Rows from block 2 of the text encoder, named by matrix and row number. Rows with one number belong to one neuron. Each number is 500 + 50 x the weight over its row's rms, rounded and kept within 0 to 999. All counts start at 0. Numbers have three digits each. After the name is the row's rms in percent of the matrix's.
# fc1: MLP up (text_encoder.blocks.2.mlp.fc1.weight, 512x128), inputs 0-127
# fc2: MLP down (text_encoder.blocks.2.mlp.fc2.weight, 128x512, transposed), outputs 0-127
fc1.196 105:431498530434473463484390484456509534576457563455504499534487493576559499448589459459609366522536519464507562471544499437501400473521534537595571556554520482441502403584515474494437480531499497470564553417474496505490446496484345552525506524491518472491421431471514485469533538460561520448579473563501431455457499575470555497563586479526439531485482457568553418543517425437529485470476
fc2.196 115:533439432460567390455452416438524502549516590475585406519587449486463552562492451437509471559534533479540546446538488519449470514436526424502503522482473536526546436410506431533577483524485471538482563512566519493488505517435432609439476459430528483542463587563533473549521461487587444444391561591534516508397465552491529583426503538532569494460486496520576460533571564475454518483519
fc1.197 085:545472529433456477550530578459478474561628547532565541520546498500482471501477543502534481494551549607528561483420485513532395456557548477567618457468545476489450446478401509438445541488490502504414517439397406488407441439453478515470482452503456514504557467499505490522595491509503496592503548475554473437512555472487444452464478441524572620585434477526406593531448490455480528536462
fc2.197 076:491496518468492528465437416520470445573407564491492614457399482490436536523532382471572555595538480577609560439575468491494464530541477519513448541502503451572484476489469475560537511422574442563433537494499645572467591520528495597526452499504437526516597488473492463455478525515483496554444480438481471460567472448561541448550509525495440406506497483447492471392467477533519511503457
fc1.198 096:542439519539545441422528491373548512550508594489432546463468530548571482407536472513527456478505547483451555461533431515525497480540610483539472479509500404462477570485502504443471500489419469531465412426538477567471472421593459491611544488437487447549516557524497499511518474500383566441519500424447526470510455488472482427563575591602475543547435504525516496600435598475541492552514
fc2.198 104:493426572491554482442501497548537446398464451494534441532483466518569570561537514481415539533476510535482476414428422440607579432410518499402443520478502468545473432530596559602510608541493492523515409448518502487439509542471470470495475466548545480534556467531594559533348524559513578512420436554522537491516490451528468500513501582567460513493508414485489472485548473547445529484551
fc1.199 101:420515454512477492461492554542506487513540391425630476492448562543481589477501469469498437474596469500516439466459473415507466489539473455547537551537490491384560460545496505534478402516521519535541581512525560493476541537455525501498508478429449446474547551493507590535491513551433570523475444461567520498473538632529424558404464539450442536365466587522483519474458553393575520556479
fc2.199 107:535557559485469449483406411475511533560425496513496519459585554467466452418432575477551440447538483459554486445518441590540473551469605537475580546521605465516547507495405519484547466397551500483471541501424566438501517553561445557554576461507520445473529553454486516528424463527517447536570529443587540514474489546500493597499460451394517463556434448581482480374473494501514522504470
fc1.200 109:522496479503558529575483485553511470449547464552418475515540505525558380562504606472531388559526513496510451502442483426435458449545462440506433531571479462448476542479530418516545539409510512548519564517487489490479569563491467535475596463507504480470447547539438544562530503531500451450530577489453523553438536415414454393438570486524439633465473605458533503505471487431486473624507
fc2.200 105:517588507491578510512501573535478560506471474519524503526421567514452468535446565581484540492525512529454550576568542421569522524533571499511503463539571430475471525490478452544525468494493441455527479471441500363438460517426368479451527509440451537441493483576411440467448500516553464525538562586552474555401536458533476503470561494453461501451598456517601368434602459536523482481519
fc1.201 167:532535505516452541537488416521398470545570476541493472507490519553551495498445596505496443497469536416555447509461528632494423474496465444537516379483524400519515537445465398532520447614505428512656498504547523512541457569551506476513550483486475379483483517505509529567526475533481502462597497531414500448490423445458420529580475501457476547580564491471492517522505563473468503523610
fc2.201 178:463524472468481495528529487545446498502445574521519462596509480620504506493530525517700527617481449564568452463517575476554450547418507491547457458414541518533470526410538451563504426534469426508501491463491444506534518524448451433490570404508437427520459461535501467483471461587518402477596494531456505511456460546495473502462538467486569500516441466470623587493505448523436544510551
fc1.202 159:616499515496528475502531461558410457420441517569419472531520507519502534516519539449553575602520485518482437546494543451661510533500537463561535557548478482525423513534507481531511434499483462454529440452528464543469484540443590505634391520479507482445460532484547467477546456450584576523512491456571436473470486401471439379593489469477442526544544508498455422569453501477575455495468
fc2.202 149:430516454527565468573513493490631507435632446487431489421537558528478550485483538487480533555590517533510524501534517414520472510567466464529573580537404497458471525426425506480543441466514505603479517614561446405422515525502580471403510467536547473521455447467585513473493437435508558488428479459539565465563515518461509416474476520479564463454502610459432499496528526438559510493469
fc1.203 066:585435579470547393503451661461485506544415485456497495538534585543496464462496468490442535458542474550558549456520492438442550516590510487361476495480522558400538481551519516472459479481394482590559466545566507529519485551504495461515560608554485517499475477455517545470538504564537572471401463425501429461533427465498464559498476557509513516522497571514481492476575571443524423417543
fc2.203 092:429415459458504473520468556495476547513461545461517463588505450549582439524548517529429466551435493472401522460402507446512580496485536484521456537498488446379422525464552570439514598577516530475527493471510502510542431507460500431435450618539442499484430542566595513454492612483480579587500456548483537508507537452422444482487489561546455570482520610510515519563595508488425483483459
fc1.204 092:559496465483494586529589407426423481498523518554530483523539525468511483437480552375502488521528521404473529535505518519451479455438471470418434592490486430445470515449466497514460447500548565470592522557548417483479504422524600503397527478452540500517485487464501539576530599427498523568471457499538427518550412563514555433549491618478453571558491436538370516565542528499527480540508
fc2.204 082:549466561507430462459395491513495568518415497441496479578604476559501549498442576481524459535527510396468577465418477455437486589532490545537440549549532493524469558524510536458513395525522602440481499554469509541565519500514531473466588486486405434536476490485450508400499485401454543580459502466588528561501544613475532565525413515591499528480526439509447595479509499517459413526487
fc1.205 072:541540517452510507485506536547516475505462511452537524596559521591538440534509563503545545514467519462561407372450484451478555464520469459443430466492576544484506511496476385427441477423389534615490441448484442501540491493590532425454594554470529577531498529501480577554577566466534594515403500528553518467494564510434526460523436592484464558533457553501475514524530449506420454579488
fc2.205 067:357436522532486520496482573437474541554492560583470483584488482496495415492516575579388499533462449489446500498374538507543480551483515493489467510486407467415491520499581568422443527611462480494492488539537567568451436482417494427489517617526505504485479515500578497471494511531454586512514402514475573542547525460518500579465542485565516520467527567503570410530621490470454498466531
fc1.206 083:515503572546461496533471432466439420510541499549441447551489464535512526521476563490463482569490484517408505399562570561484610461478388536478552428489544517484530626410512501499500469489467467468438502491569465474420414626558425466484514470456571416511570488547551463537517468489528527483481580474427475565561515472450428513513608492501519637508534530502531436524539426483503575519471
fc2.206 081:533431494431431518605470450461529499576480539551577510470450566520407581430555439517474407553487561400525483517580509499479529529464521549406526398539490465433504430522504487445529468596529457591453533536515498486554479463462547419566440487458557606458480586447503431455427450431484524436453519493607589510505459463511542471451579515559448490490497517568493544497512509463521524439529
fc1.207 093:578432535484472432470503545494590561516535497522509516537451513438518459456519582493544528495488595485508496613573468514515503369473399487505472449524503500492470495482494444437520496471417494431571418595534537542496536512470468455401544512484493458476544462518554567518509477589481572538460479547559543501507531492351406531526550501489493502520590507452510358461580533512606453407524
fc2.207 102:499380573482479378541504523464552503531459575461467532495487539444471446487519541541530532487561501433447447567513516502532532521496493489575572520510424504401500527421490445414566547490457415539467465540528616536456499478542376430375539562471414483528481442532471555526511503443475593526487547559519507544572575496494446499515578461557618435442508497537509440445516541517541570490470
fc1.208 104:475519349543524511496548497485496512492501491442523439494575484433615591521620477461557468537475539490499429388551544538474512486583536445606589489528466489478552407414574523501434402422424486471529460462463502446497495453534437448518527634521498482474521510502465445532495504390529562532436525473523554534525486557476540501498472509441545575539480473546523440424469571448529461473522
fc2.208 094:541601508491515576533554528551487584509498540488444501552496459497419473499468500492482424515521549445456525504516517483545442596477552475506425469524545515484594528479514505488492508580572493533540540383497420576508439400457455496424440606454454480558477517455442538423532592454439483514473583402521513519547533476501520414625547441525524491401516469466490574516405479478521381545529
fc1.209 046:525416559526490373573410433459522549490470557438393513586512514484408530509483489451514536544563392518431537500471539470592579535480530502541515511481497542462601536522483519467458468508482472477557495517499486522660466500429511424540482462491435438504520530549556474468514538568471516518488449474408472571518479593435453527515400486540496485488474456437408505553608579544434491529509
fc2.209 044:494548498453515627420512576483449479508442517517553462558468528529609440573479516554491538462436465456432435436430546383445550538472515517476454471453485515507388512473481543490506478522534571490494530465492517575436525521517510448397543601547450431572444516449479482445544554515522501534527499396533575405530539466547434366542448512513552541502508557497530543600537472473467531474420
fc1.210 071:580578557595455533558450490552468527591486390507535437458559561521531520538529592442495495521487546452465414353490591508436498416530457492472456509517502386554517497527539506540566525442494537528504467424509562462457496451532502541486507472503547420414511504551519476538579412543459555456510472545377504542566364430468520572485526514413523560516513513504484475506471492505442497449478
fc2.210 062:463511600483489493555538421542433543533480566495542500553427584541434464534505450562599508535490501548582451470464524422532369556444520529525462536481456528509491540416500474550445527530527412495462531488520479478511521492439447556540465413495593491535475487515468555520359551510516446519502516399465513466400492575545458412553453485508513551543421581521533500510516517441421593575587
fc1.211 078:458446474524533581508470419500462523503557493390497501559430506518473443496456462531580486542538520431515427476587484535370553418543566489559539510544522460517451481439621458475477450489482562385513459505467557487555429477488504510576442504478538463512547458415551498488512581564457397559553528544483405538463530542534449493536404564547526552374519484554585536559479501492487551476487
fc2.211 076:483537531519500472522492436500556486474584504472523518506455484542472519448552480511464513471545566589565506580520427505450367516530504623523493488629525577541504517570503524445511469383561528512420460570486417572498562408485516454504559480466515471471478524506458512421407501579480570472449579422505553473448500483531585579498505435491463461437506471463477526507502376462473513370540
fc1.212 131:483433508494447493550536424516557519577496471515411388394461448414535476520554544516554416572469444459486387500511479452476468548516579471454459483546440436531485468522539460536501556569520575492568473413526525432560559554482613529514490515468505442514553456570404513492466470493480538487546596611499466534531422508482442530501509502526589564455577511535492406467551575416529491472488
fc2.212 130:473466531465469463428565484545572480602433520470452498415402483575463560467465508555553486623459424484521483502490475430452542536470607501491587426509553502496524555569533462546420502483363495464411525470418558453444514491476564502539528489473442470503526463508432509473428563513509483554541444564470558506578573505540555601410609472546520461466542491455467478480473502564542503541461
fc1.213 093:471445513425510368541542375530535517510491476416460514582553556467485487502542460430586468471436529458428568449564486606543566505510521473582569481492553451526444425476551510502502486458560591450450430473528455526550464478538519590507481572584469467511523426552504487511464388510456460554432496494499539439548514441580471535454366521531515498502466408533515456457543499513496551426530
fc2.213 067:464450580534450484521588533502479587544470484557462442421515406468451474470418518510460552548504490474572487594496578500527440584522465563602517541555481479454452474459466496546530480544440426515544586476443515539535546440466469553392552456507511466511459559533390526505509478578538531455473558477530597498472501618488647473516495518431495486447484454530398472540516483457425438476552
fc1.214 111:552508513446514442495452413545511489619478415532502472527596463559526522507515547509586484481527475511495502418508466542441459490598579489542440451546555515515470416460602500414554437464478487542480493486470471580551429434512465541557466543573486531449522448532463541473504482509495589535496472465595547420542473394421419458520434468581561546515495419523514526530400379515580533491501
fc2.214 111:431578556464444462457565476608498525574397438519493613459453527530447461465534481550556498558533407518508471498459471536503521513582444380514473469507521515509548494495521578525481501452487461531462546505461500505517555492431541514553392518552528527449541511389381585583527534510545448519567562395538407475431508502470500505454525509489473431498589471537429491550487454537601466569458
fc1.215 051:563555557488585472479543520522470471528454524465560515542542542434504505543581568509519510587437500425542460470504504494528532594590473524481472431539541454501466485571519529494477566377505632506435570507515546487463578417481502559398582432470441363466449519375552552534501502448520521440503454525524520452481555439400494464548494543511463597485475536469494447463584521499438507495468
fc2.215 048:494450549484428564465499512456508582399485476544523453551540470521452532416467447500453433500533490558546559492441534518596462501519450534551434481508438486522498523572414515566589474486552480468539452513442540476460430486401416470530495561470575545587547470545486523435624498440444536480537655434547454561589448501572474489440536475510502469448450465540529384492509445485460504469551
fc1.216 176:495515427451560516483583461492479409472464569384454520580502488542430472490530503459553527518471439564520502495538506546460572523571501497532541504508532410426496370471492439556557475493539457435489509515370548572513396455519508584552450576436479430569439554517502531531501553558465542340574477560520552483472457493525525498482469565476475537464567439596427471480525472522481490527531
fc2.216 168:566523478449492491483479438582515461497525575422450600473539508318420469553523575538516498524528533503458501484501503591433508514543388516533557493503515505509493443522466438519517506424516519455445528519569477477382364535480508538532468599459543487481530532512488525570444487568529445404529580545527511465461463506488489455537547518512420454471559447570448491394486475540433563559576
fc1.217 065:583522519456477419529469585575630484470504376470512493531530548440507548515415508432560538555516504463493558527534468490473485467591536482504402426516498464426521528523499547466451505446499503551514508524429510444525444591470534555487446475463561431471447572545602508504599507556442444462511542502567454510508522598397443568432556532534550498461535463452446578480461526532427509389496
fc2.217 052:437501539521549551583484494419458571566449569541547550559513550440562415384597434473480506481517499533521503536426573512526494547540543577533409533508465497573426470547501565531420543562506501577420567521469501507384525427457445487478493514435523457426549471458494514488483505444393456463577444429530597493484485518592535459421444467466470493546480517612543518465484510461534533522477
fc1.218 111:509427552431521504522485499466441466492475556534380489527456558480447506502521480453616502538509458527617438511455475459548469539515506541495411413463562503572541511488461509563537559470469521435517478487503457577479522435499486457507419452492487453587514473443485504525563543380474545395524479469493550505559493590561524509547330521513470507573562563507504573475617406498499558571485
fc2.218 108:575399597490488491468489507520512493476527588522549571495428483497430558413577561491596480569442578538619497430479509527536420480608484573537481540491603444599455512527449463496540510410501546524476501456437457470428515468487470535451488476455533448566484509490406501519458465419470523497515512490476556497464516580506494540468444459577518500473482489427475483388493403456495505455627
fc1.219 055:456474576521518445379511450499497500497398502483510432580448454490646503437512523535484515459543518576483448481417434536553425452493563574544506497549451502450437393542514492511425451512494548536542531493510528549518550422459437528467562548474511362482444526533537575442422483451502551575409484447472462532488536552479516489562493601530458534507506545436458446547612533492526493536568
fc2.219 050:468474416535525487452456432449509563497442468476485504629471464588450467509480445502425579473444503534438479457493491369491509511602513438454403468513550515458473527548520574529522512493490538527512421458523533554547504532409479417478545577523490491560496536488524520474433599441540524494465489507588589556591462521551436558522472440628497417479453599539504478576544568528506566493463
fc1.220 135:503518555535496458532450458536503463591423467512616545511571612437544476513443558543547456467466479490536394399553463434599396595482466501494506495484600424437550457471483405452585488489410531490540510430521534477439493405511538499555494475493553539494412542437500485563460551544465448478522498600533520490486485511474485525546590515502513539518511510553467411608468525469444481443523
fc2.220 133:534607519557485528432467480542496441499610512521625493578453484617473504430494527466519462445550456531478482427584505528462524462495429531505475547517538538432499442465444488606597506501447531481448515412543514514498471420594507522479563365496511451418412491583530479531475478580606504517508521489495443465479476434471602525511541423493493503482483517495487377483518440537455519523559
fc1.221 095:493446457482489592429495515481423438482602496506421519496404524524555523472483427522481464565497492465448539497519526618502541474589552477485543563604448480507473491556541533434493463434479465510420565536538497566520499475516497501477478513456578508472541449612483582557539546423567513427482544560492509496525534399495436387511449565479443615613495505455508474408423518489461445449550
fc2.221 080:547568538528488574527455553477478576601430515512483531484510535525517490525540447446538558477432591544556435548448479481479430554534500527483368419451470558460490568557643482516469476537450475540575535410460423494423576489480566507555426562576522527485531498458511394436466457492481421532436469436420507483547465557555467394485454476515488503436503526499525542586423511518464526492534
fc1.222 051:517458480567503527573570542533439541537584458466494571480479522569445451489552594463475535522565481466541616467523495433479541551527489535534519522516548445467477493514457634461516478457418404475472517443480425547482497535471477394500495524509487557506468495456547585475620551495391401466506503482544482437521437454465474432453503562457595558548488571488530552554561536372496516472420
fc2.222 050:471461549629457534461513520484470511491501544482490466549534457463582526455481472476467490510554513465454456510514609478508546414524502503566475456548455567432461639597508471490441494617461476464563531499429508485527423500488471505453591440589414478514546461530444510406528570574549503554442467459569547564600487485485579498437484428490513559490479451393565398524484476511439508471546
fc1.223 106:456508444487511543472568550557554591485489527486518561485445515489466449435585499505589488531464500522460463409499477523446467556491539542485508425462656415513399495465375498497477463571514495428475483488473445538612478574516431556623519420512573480526467558507501474502492494511442534384549483551474512510483554443425454483493489500555412521505479549444441445538536599502577534460562
fc2.223 107:519509502497552436568505534526486494454502559524521507478396489543491535588619459493473486429477470544559557423376559551565565510508475527553494494486566505475505647462591521517502520400414429506369421478503556499469572527552502501534482499522486541605494597493463549525434501490449455463391381491487441491526438498529486488441419512579494488506552491513555530485477460502536434543497
fc1.224 130:479420493514389453471453503478426513455455486401473493472429547463458631513493613559570432511511568498458377482474508550526513466489565577515521429503507466514558452459558556556445484513431519441459449494497453504504489522488531567478471489533551420424448502554522502564575582526558517519505483511581526524513391539443587469490505445567517540570547346481484525504438584457496520510516
fc2.224 136:537466489513597422556557486556516444469466503537533471405551449408426524535461525543550490400442659505504509531470515551532473539443463621538537382547561509580516468536504488469550516547505476375477478429457470560458447403520513614534466531477484448466440469512467528577548522514526426560530530458527526502472446521453532543479535406522422478539519480495524483477529504556446446489589
fc1.225 131:492549485473615626581463577473522526425474456497442440569515490542557419527584536401543482562495486545527525510509430521459486335532569489556556564456544463453434490542555445505521465451479549514459610539448467536505399494463424484525539584493515468508523434515506461460436517491521493453509402471530489625520511531473535441487512458501424523547557480587454465490465466434549522509471
fc2.225 137:474521429462563572523524557508528559635407485542408536580521433437469426564557472477490517481546549528532422488479570514546540411538450454500526532479522539557499575461457444433455595544500521477497501482404595545445405517539494537533553518504450466525521464492462482438487504582533470512414457483412387519522491443480585553505594450506409467479521553534443501533492540403562496519512
fc1.226 081:471465566555463446490490485569512553517532547415450488541556488436522520482403438457440502470513507501473491431552498555545575514548508483463556535543592453478503594558545541546495464517533460487524497480455472493432404469510520615506462540478526435476592587675487460467503560494502611477437449507448497527408498530576484472522418394507509512534363509516509448446494504436505451497579
fc2.226 069:495436464459535554668579475499553502447533516517463470507497400441516539529452507498492498534586606542497511521617493427512410466447426490570432547440577506456515500571536526488489497496460450544469512530521491472568488462521568526532508436534547508501500436485425495506539483502447474573467477421499457524501513589557575527581490498505476616516376491455485419438380465451551540496579
fc1.227 099:432509465420448577548517536468479548495545481431538419441483512498440455485641483464564456516601461463604491476465545449457456511507547519527603524441422593472585492468507501561457510461477467422532484462522488477558524623499532470549523494511501424562540504429525489417543462470406505458555521588513451609551583468495467419446438553544579523519452542486494467461533458430526529544511
fc2.227 097:530538456515535546424518489425466503532513452569474477496446446545495574547499518545526523498431503541529390414504450500499561516551534479440410544453599495440488492421539477626489519455409449531493512420592583588522434514457478521539452490595452456476515564480584477534540543429517450557420492446398535537498486458497453523528477471571566551507534478467465490573566471460421434494618
fc1.228 101:487574420526518471429528454420416514550515497506477466480587521561560491441596490404493455491460452443421449479521495590449484456547525496466574530614556503418535366461512508475493592435542552508426448484517486498492399486527525485535508439551524542493494434459588556500601495436469520523485567506490534589496581472538444502569474507495539577467539519440438455368488544481499517500554
fc2.228 098:547574580495507503531475489481535464500429532481475499459479549455563458522447530481551549446600548422507502460447479527487471446441522538434530488539534543404461502401472496513554486483592378507577522485563465632561486476570519471466493449534378470535478492532501510462444545455446495457521537446447496426512570505455502416541616438543598543418531453448501626548442522512465499573482
fc1.229 073:533539559479514463537549475469499474518530516396550409476525394484596397470569451485552464567463521535561507539527548459523549479532461511525385588505589473424497506415540573453358513397456500492479470536498506499482508500509543500495541582601431562484515463475519510511506494545528530536507427507643530492441443455607415563436459523529528557587511511506489535447514506465470479457550
fc2.229 064:454542510454444477523471459477383502516416523552498532581535559501507486421487446493427502500532560513417520536425563569514440510500578559610524529563393527410484573474549497442482628606609456450474537464499522486483482513510511447468510553523447524466424453531502485460536566424546511473528546487374422560542545393468504508499513532498522438483500578495509490534534522515480428394461
fc1.230 125:440568479570476468592486558539539438505538472544602454475457425516514495346524550482578407511510633494478524499384502503422480547537428487548470453542465543441494459449520489532427578525541415466472429504574502541489566470474490489613507498485565505502494485571562530505527516425474507521538513458416529467502499501532449475439544490374552608558526449496456452467496452510433532463533
fc2.230 121:493526548547490444535450459515479453498542471509597558424465467482491505393477488454437548561523647523503466533533459510343497516534548526487502430648531554437471556455536460442509518558545452535565508440553446479515539453453497504520489497438540548486545498452500550433554633419512465533464558427492472452454571442478499497579543506411532461442486548560501509487444467593453453512454
fc1.231 053:508405588475517498548510523517406552474480479445585466529513548419546457494644530511503569625541426455565508450466517458533457363542454554549482514516489488516513508456475557509396521523448429537541478572452502472502502449460553461525461473537559487411514543568503478500436446497541646483453522520515522470461577452443437486504506561430460518596464468522511419554529542494480420489440
fc2.231 041:472466487502473473555555455456577444565442565529458562522462450486504477475492446531493449496574487501356468485449574486443491460488540487550544476464523451393523496497568457483401448470423443426408501524562543538485378491547486408423543574509489492572465409511480533516518602518478452457477508503542447480601511523484562515481486498592565520482577508445476578593570513551519600445507
fc1.232 091:575514535462468394446497481585499468575394493390549473585349513550467482447539512567459546569509496553428516479514473480537394497533562500477586506498503517524483528586458509522482412562536531414411541491577515503499451439492556518539428546468446469427519508594427502558478548509500519531593442508457508544519474517498488470545479552489579478508456492359424519455493555520531536549494
fc2.232 081:512590416412483462458590545572531522501520400460517524493458528500537626447441507526509503388528462519490440428466545530498573492562475439524445469428518582504468373485505527561557464473488463549459526438477455498533528548586484545458464582480535409505491558565525521540459455552514465422447504490497547512526462455516486522397540496527584564526511513442407583450503546611416535480468
fc1.233 056:496452528547421461454464544451471463499536457495504388516469561509480482483540464505578504584501478472520447517512575447504546453585458436580373474521572530388489519511536520450442446630520508601461521533477476562482529579507477383553524543545508502463496571489540496403498531570514545376507505614432506528574506481517602523466461423549500549500527440522492453476506471537556434541529
fc2.233 046:477525465488513581502481509528443518569470459544411561519443448465575461435444525491439522396430453461458500448424517499498562476533597478458653399454452507473539492431523499515458547469492452518505542487559591504589458462508491513467522518468507422472411517460537549612515515537564534483521399442563507517555549437447511534571486543472556573470490524467454554620605487569517482449488
fc1.234 081:502496615534514535524445523538410476487454484528447454522484456476449439521556470559541560501467515424568434527486577508458506533504396479513475495470484381518528558525530555493473529496488595404502469537445580571521520519499424426551572538432542409531461475429545540474602567473506561570528453469461505504489486518429453414520517603447610506483511502550498466549655489493459558562495
fc2.234 078:482456436510525536489457542459568431462543500445541435622498510485526532475492623527470509536518422497443500435420483510503588544481529499514461471535433544434455463475424490489552491553519504560496489504529483534490377507448382385372491607520521500605504477565462577444576539519533516513463488537521428503575523428480530460481477586564544503459541452434540466583593457492477527449521
fc1.235 062:516519505535452513515480559557602546568476556516472484500360531488553534435490518515466528556496491545567487416568439471420420449476474434536507514535488498546473452571520381517505427544438449566553529494626485482464445471530408391466406480556470519495508426520538500563474503469439544450494463544530456485655508487480477463483523539507530504438478554500491484575541529497527655517548
fc2.235 050:545463500408419491491523486523411474482441485470540549506450492527423563501447498451602460539536582477507494483467598485497508592476463551473478455428492449428469562602503506585457512566439395518565609464396618522487500432531549507530522509388449560573504565470575568509498532528554508475551464490506432547464511521527475565520471499537458508480517471449443473525416464602435437519461
fc1.236 075:479611512424509484573542466496561488486454548445585531427481608551477499459454469464398496515590551488512413429579501499515563473547491564537515518511441590492522540485547489496480521464489496514606587487495546504468501466427381530519416520416586454522547473431525498435596466530502559443506390466490512545392521456528417447513442546468495496455370549517505476495468497513500511538549
fc2.236 071:564524456465422475459477552426496490514482568507572478537609545551431516420488480558563489551374437496522464493513530486471420442503545527377531479421553421500589473498462573486504482421472582515518524442447497581459473584468536556548452407586583529531432481471517521522507450559472430541417527515482509562546519552548540492610480488484559555506541588520426439467499494443493512475446
fc1.237 074:612441525466588450469553542483530562509435534479530514525439477484584470468509464523413487427472620528439486547490448526497498498541500426503476484522484480382507488569456399490434476541418577463541552511505496583507501449511482523437593495482481565639474487500569572497532519563482485448573464447520560454533579458352417480511485446493415554489494481517480463513508534518597437457516
fc2.237 073:564393553492482494491495513461480490526502476479589463465448445445561430569467566562510499448550532532372487429428498500504578545477542435509467558459465428465560458423473550483597574562443454512509489485539559498436536504469486363467534503517417450629519536490539515486574467475520605495514526544432469508525505484457466527480523416542603515460513581559457494496582496501597463529581
fc1.238 167:575532456474533491457473479442559515454432517468470433474506556572491493496462503517475461566521476480516472537487485521438474550548436513563588518516543397412422469448511477496573483506548486462413479547513470498479572442462470520609543605400527486517479446448491526411518462449554512493515478610532568454549473466523511502505411601462551630432468500622601420448448560484470561472509
fc2.238 170:509459492570516527425438483390501548469409530506533531513519397541510461524433471524448542568505477543550450480469528548457535566508354598566581519496485454519443470490441512480561533524583579541517503534476447438534554420503433598428550534440550560458493545439418529511503447553517504484528511536518448477502550511477503522451624540437481521452496415584554371526433501486547540466510
fc1.239 132:501492515509430519548477574475572542519502474415655511505481547565583473517581540479489520510522424512512534478507569523440501535388404506561534490505526462472587563485389436500440518424504566504454465525457461582494516524403514479471349510559520432503553504471530422499452420509448497417426424446554456565578508482466460513543593523434508541524506471527479508519429514448539550513505
fc2.239 144:470562452432470548600554554494544566464501465477574451433494565539553485522536486458473470439509432505444508500489535523440565519413490440501505493530563507624511526437455414560440513420568449560502445466461497553478594575493519414567421392512609553402547474517402468511471516505521494453396465503574487502498588479477498544497538499533543548412548486538460451495495414508551516468554
fc1.240 102:563448433484488452478517493443446497572606480578434444559503560455547387493481473497539486490520506496494456468599548408543576460535518427479529544497512463485617437487570481603560509534491469520518493491445472508474436399458414564489449506438587491495539492605540536500489524439593526436472472566495459532394518564536402511507432506501558509511485527520553396523547510453538513554588
fc2.240 094:539548421464501519537483479454555482600619502543471494505477420465571513505422489457524499483483543552493512460606501385401550539433497405468530499497508508425515476560525502559489490471499492491484613565524423582488529409540537581535494415467623499504446435536516516495563445407467443455472509407451498549497516511470469541573530519521499570494450572456470416440449527471570518463592
fc1.241 094:503504514552516594471493437422495409485494387521486443456560477543561560500516451535560415499558524523518580420555532462600501451531499441487514499534547408443576514493456546494518408430570438444537523554566447429495485538495398382515479563535536503532507432482575519549531481415539524503456523566458577488457480468581380498458578485487524594527494416480423499532455519488488523510531
fc2.241 087:515523528486506459519511492532536530534442540480451543508478461543552553453438425571540478462436490473504437513497451489553543501434524534480445443527408605474535500451533443509467509526438406466479537517499569591555557521574436490430537381420539569464493564583481582479476520422445503546532373385571516428496524503516533372475584515491574460500470459573487459546509570508584553501482
fc1.242 085:549517437517485528483470511454539609661527617528538521599463545479468521512531500527548467447407508504502515566470451506458440385498531515568465585525554532436440543458455476539451381458490455480487467508569544516481538473485500543555369636430540448485565540536494446518528467476522480458552487504549519587493502451472467478545490467539515531389528511553489511604504439502528472464434
fc2.242 072:488464469516484489497516483520562531484498480431485490533603435539559571460507547492544444467525512538548507501564443490491489454481513575534348544480575561577429378551525466562407533496524504478483537475523525572566473501488490526482473405495509557477517467482536513515497584416493538571570520469475460463632544518510448342471376484439477507550448529535538500499435436493466601476409
fc1.243 153:389489472487478514426497448532479439567466500414522487377477528484529562511561521385517422493457577463510519527466462561520444575509494494460539497522518476471551413458575547519445410447462555464445503624469461558463510594482496431513547509446525465422430577497567520508586646587417515532547516495510516598502520513533441491515440428518436537545466511493459472467557546553505523509534
fc2.243 174:486492507514476499480545553502439525549374472407458497451445468460440486484508501420565431437488514466532548486435483602504500488460432468425539495530426479529501527476548551499512447516483511525394457546549505550530600611537440466521546467513473544436424553435534389467546578578494464486533508503486552601550462573511566533544557458602519562538475444508530572453430510618453433456530
fc1.244 114:565412390501523557415517481368430533572474497516448488533484557444531453483535541489509422531475560550522470447583423585575481459440476458492480551516486526533499520485479580448556588470567458488434594514508506544472506530464477553526494527434603468489490520552555479535562516545512426476446447604529482504496512403530416488507469463510476533315485463511435522518497475526544558426497
fc2.244 113:431549629541532477479482511516544519527462546561493466443505513396511546504517426545468523470491452477523503542486502451508494427430476423523471547535455590552513437522488480494480471435598481446499588534402538564465483471547520519532565453494460474393509563545535392510527440562472516456510489474425565451633551575507546420442500532520494444356560557471485500537464522603485513405496
fc1.245 080:564470561534488506531536511515448554498493572461501569537466629443550622476540570460532479516538584563560567423403524425568455502556444411597516462433489429539551526553489496512488387455464470494567499399525551554501511486466503430542496510518560424458519436425580467465531498399458483526471555525445489462489459504516480504471525447546458534558401504389450513452493441505511453525495
fc2.245 076:599486520523543526433518503481476582490509469511515541409425483526500563449500489464564487544546501594622544503558494545471484472652486524456435585542586478578510439516369509567552436473531512558469633445425454450464483422465417577402514425524525478508570500480522515557511535468452446482505536423496478473559489481452505468528485489494498497528521489566484396452447492426491474543464
fc1.246 046:506511558463536545529447506411390546488534504468431496413430538527481486505563545489562515408486472494486472493486500537497522534592544517502512457507523505507355551480436582478431541510541494518578518587504552503394509478568501489573440453511545479461453493515631491510476535507496482450522502398461492400668480431433486479510504508549545536478574545541506484538568606391502520473552
fc2.246 043:535403508544432504485538441497542551512475538492531482559469516509555510427413420520515482554501600445471472440472570406568499494482501492502420442488501484531570506621599453534469540538459414537480425418442559479556476462436473477359558600539499559495531474428480516513499523530552551377486472555541474576530533509498505496420553485534458535627482520452479464538498491613503508473493
fc1.247 114:508566394472486525542546508546438484615570496576523532422497610584597559484478497535497466493530487395486529463363532559458501604609551533518469550543507508523410475521493522494481445469397519470528486511501468474497456432421518462435520546480502459548530482454566515460530546508513524549488430515459492539484536407435496433501546476414471585412408419445565507548445478491534526479515
fc2.247 114:498501481477525590525562470458454537541547437427461515540558551451482584642449450550598413462482488536444575401455541473466555529522454605501461473394466388503469527531507530526510466535454514405518519523486448470532466435489517417512491550532502536577610470514483555506503507596481509568480524520526508554544485538401456547529469540498477512495505491436488374540439583426487445460550
fc1.248 164:481478621488485470528510487433519562461496455520401457457543608530534489540522553496543331518440528455492404447530525450497525448501508445546563521544595441592429465529526464492525495564483506486566453597561522529450505453438539534593447545468438487512339547545528534429478462445511534573548481466464477548453493468535508446483461498517514472600494394467487485485506500492526559472573
fc2.248 190:488442555505508559450595443550560481482499444488382545468528528401529526519552525499641452542415466532492449430494486448531569498426455470456472520554540523567424497496549419572549472531426453563568443501604498579448512555461539536415480566495443518443461561557427514458479463495542568527569508499502448512592520439510500426493519452574470418548543505430529509503464530567535423475497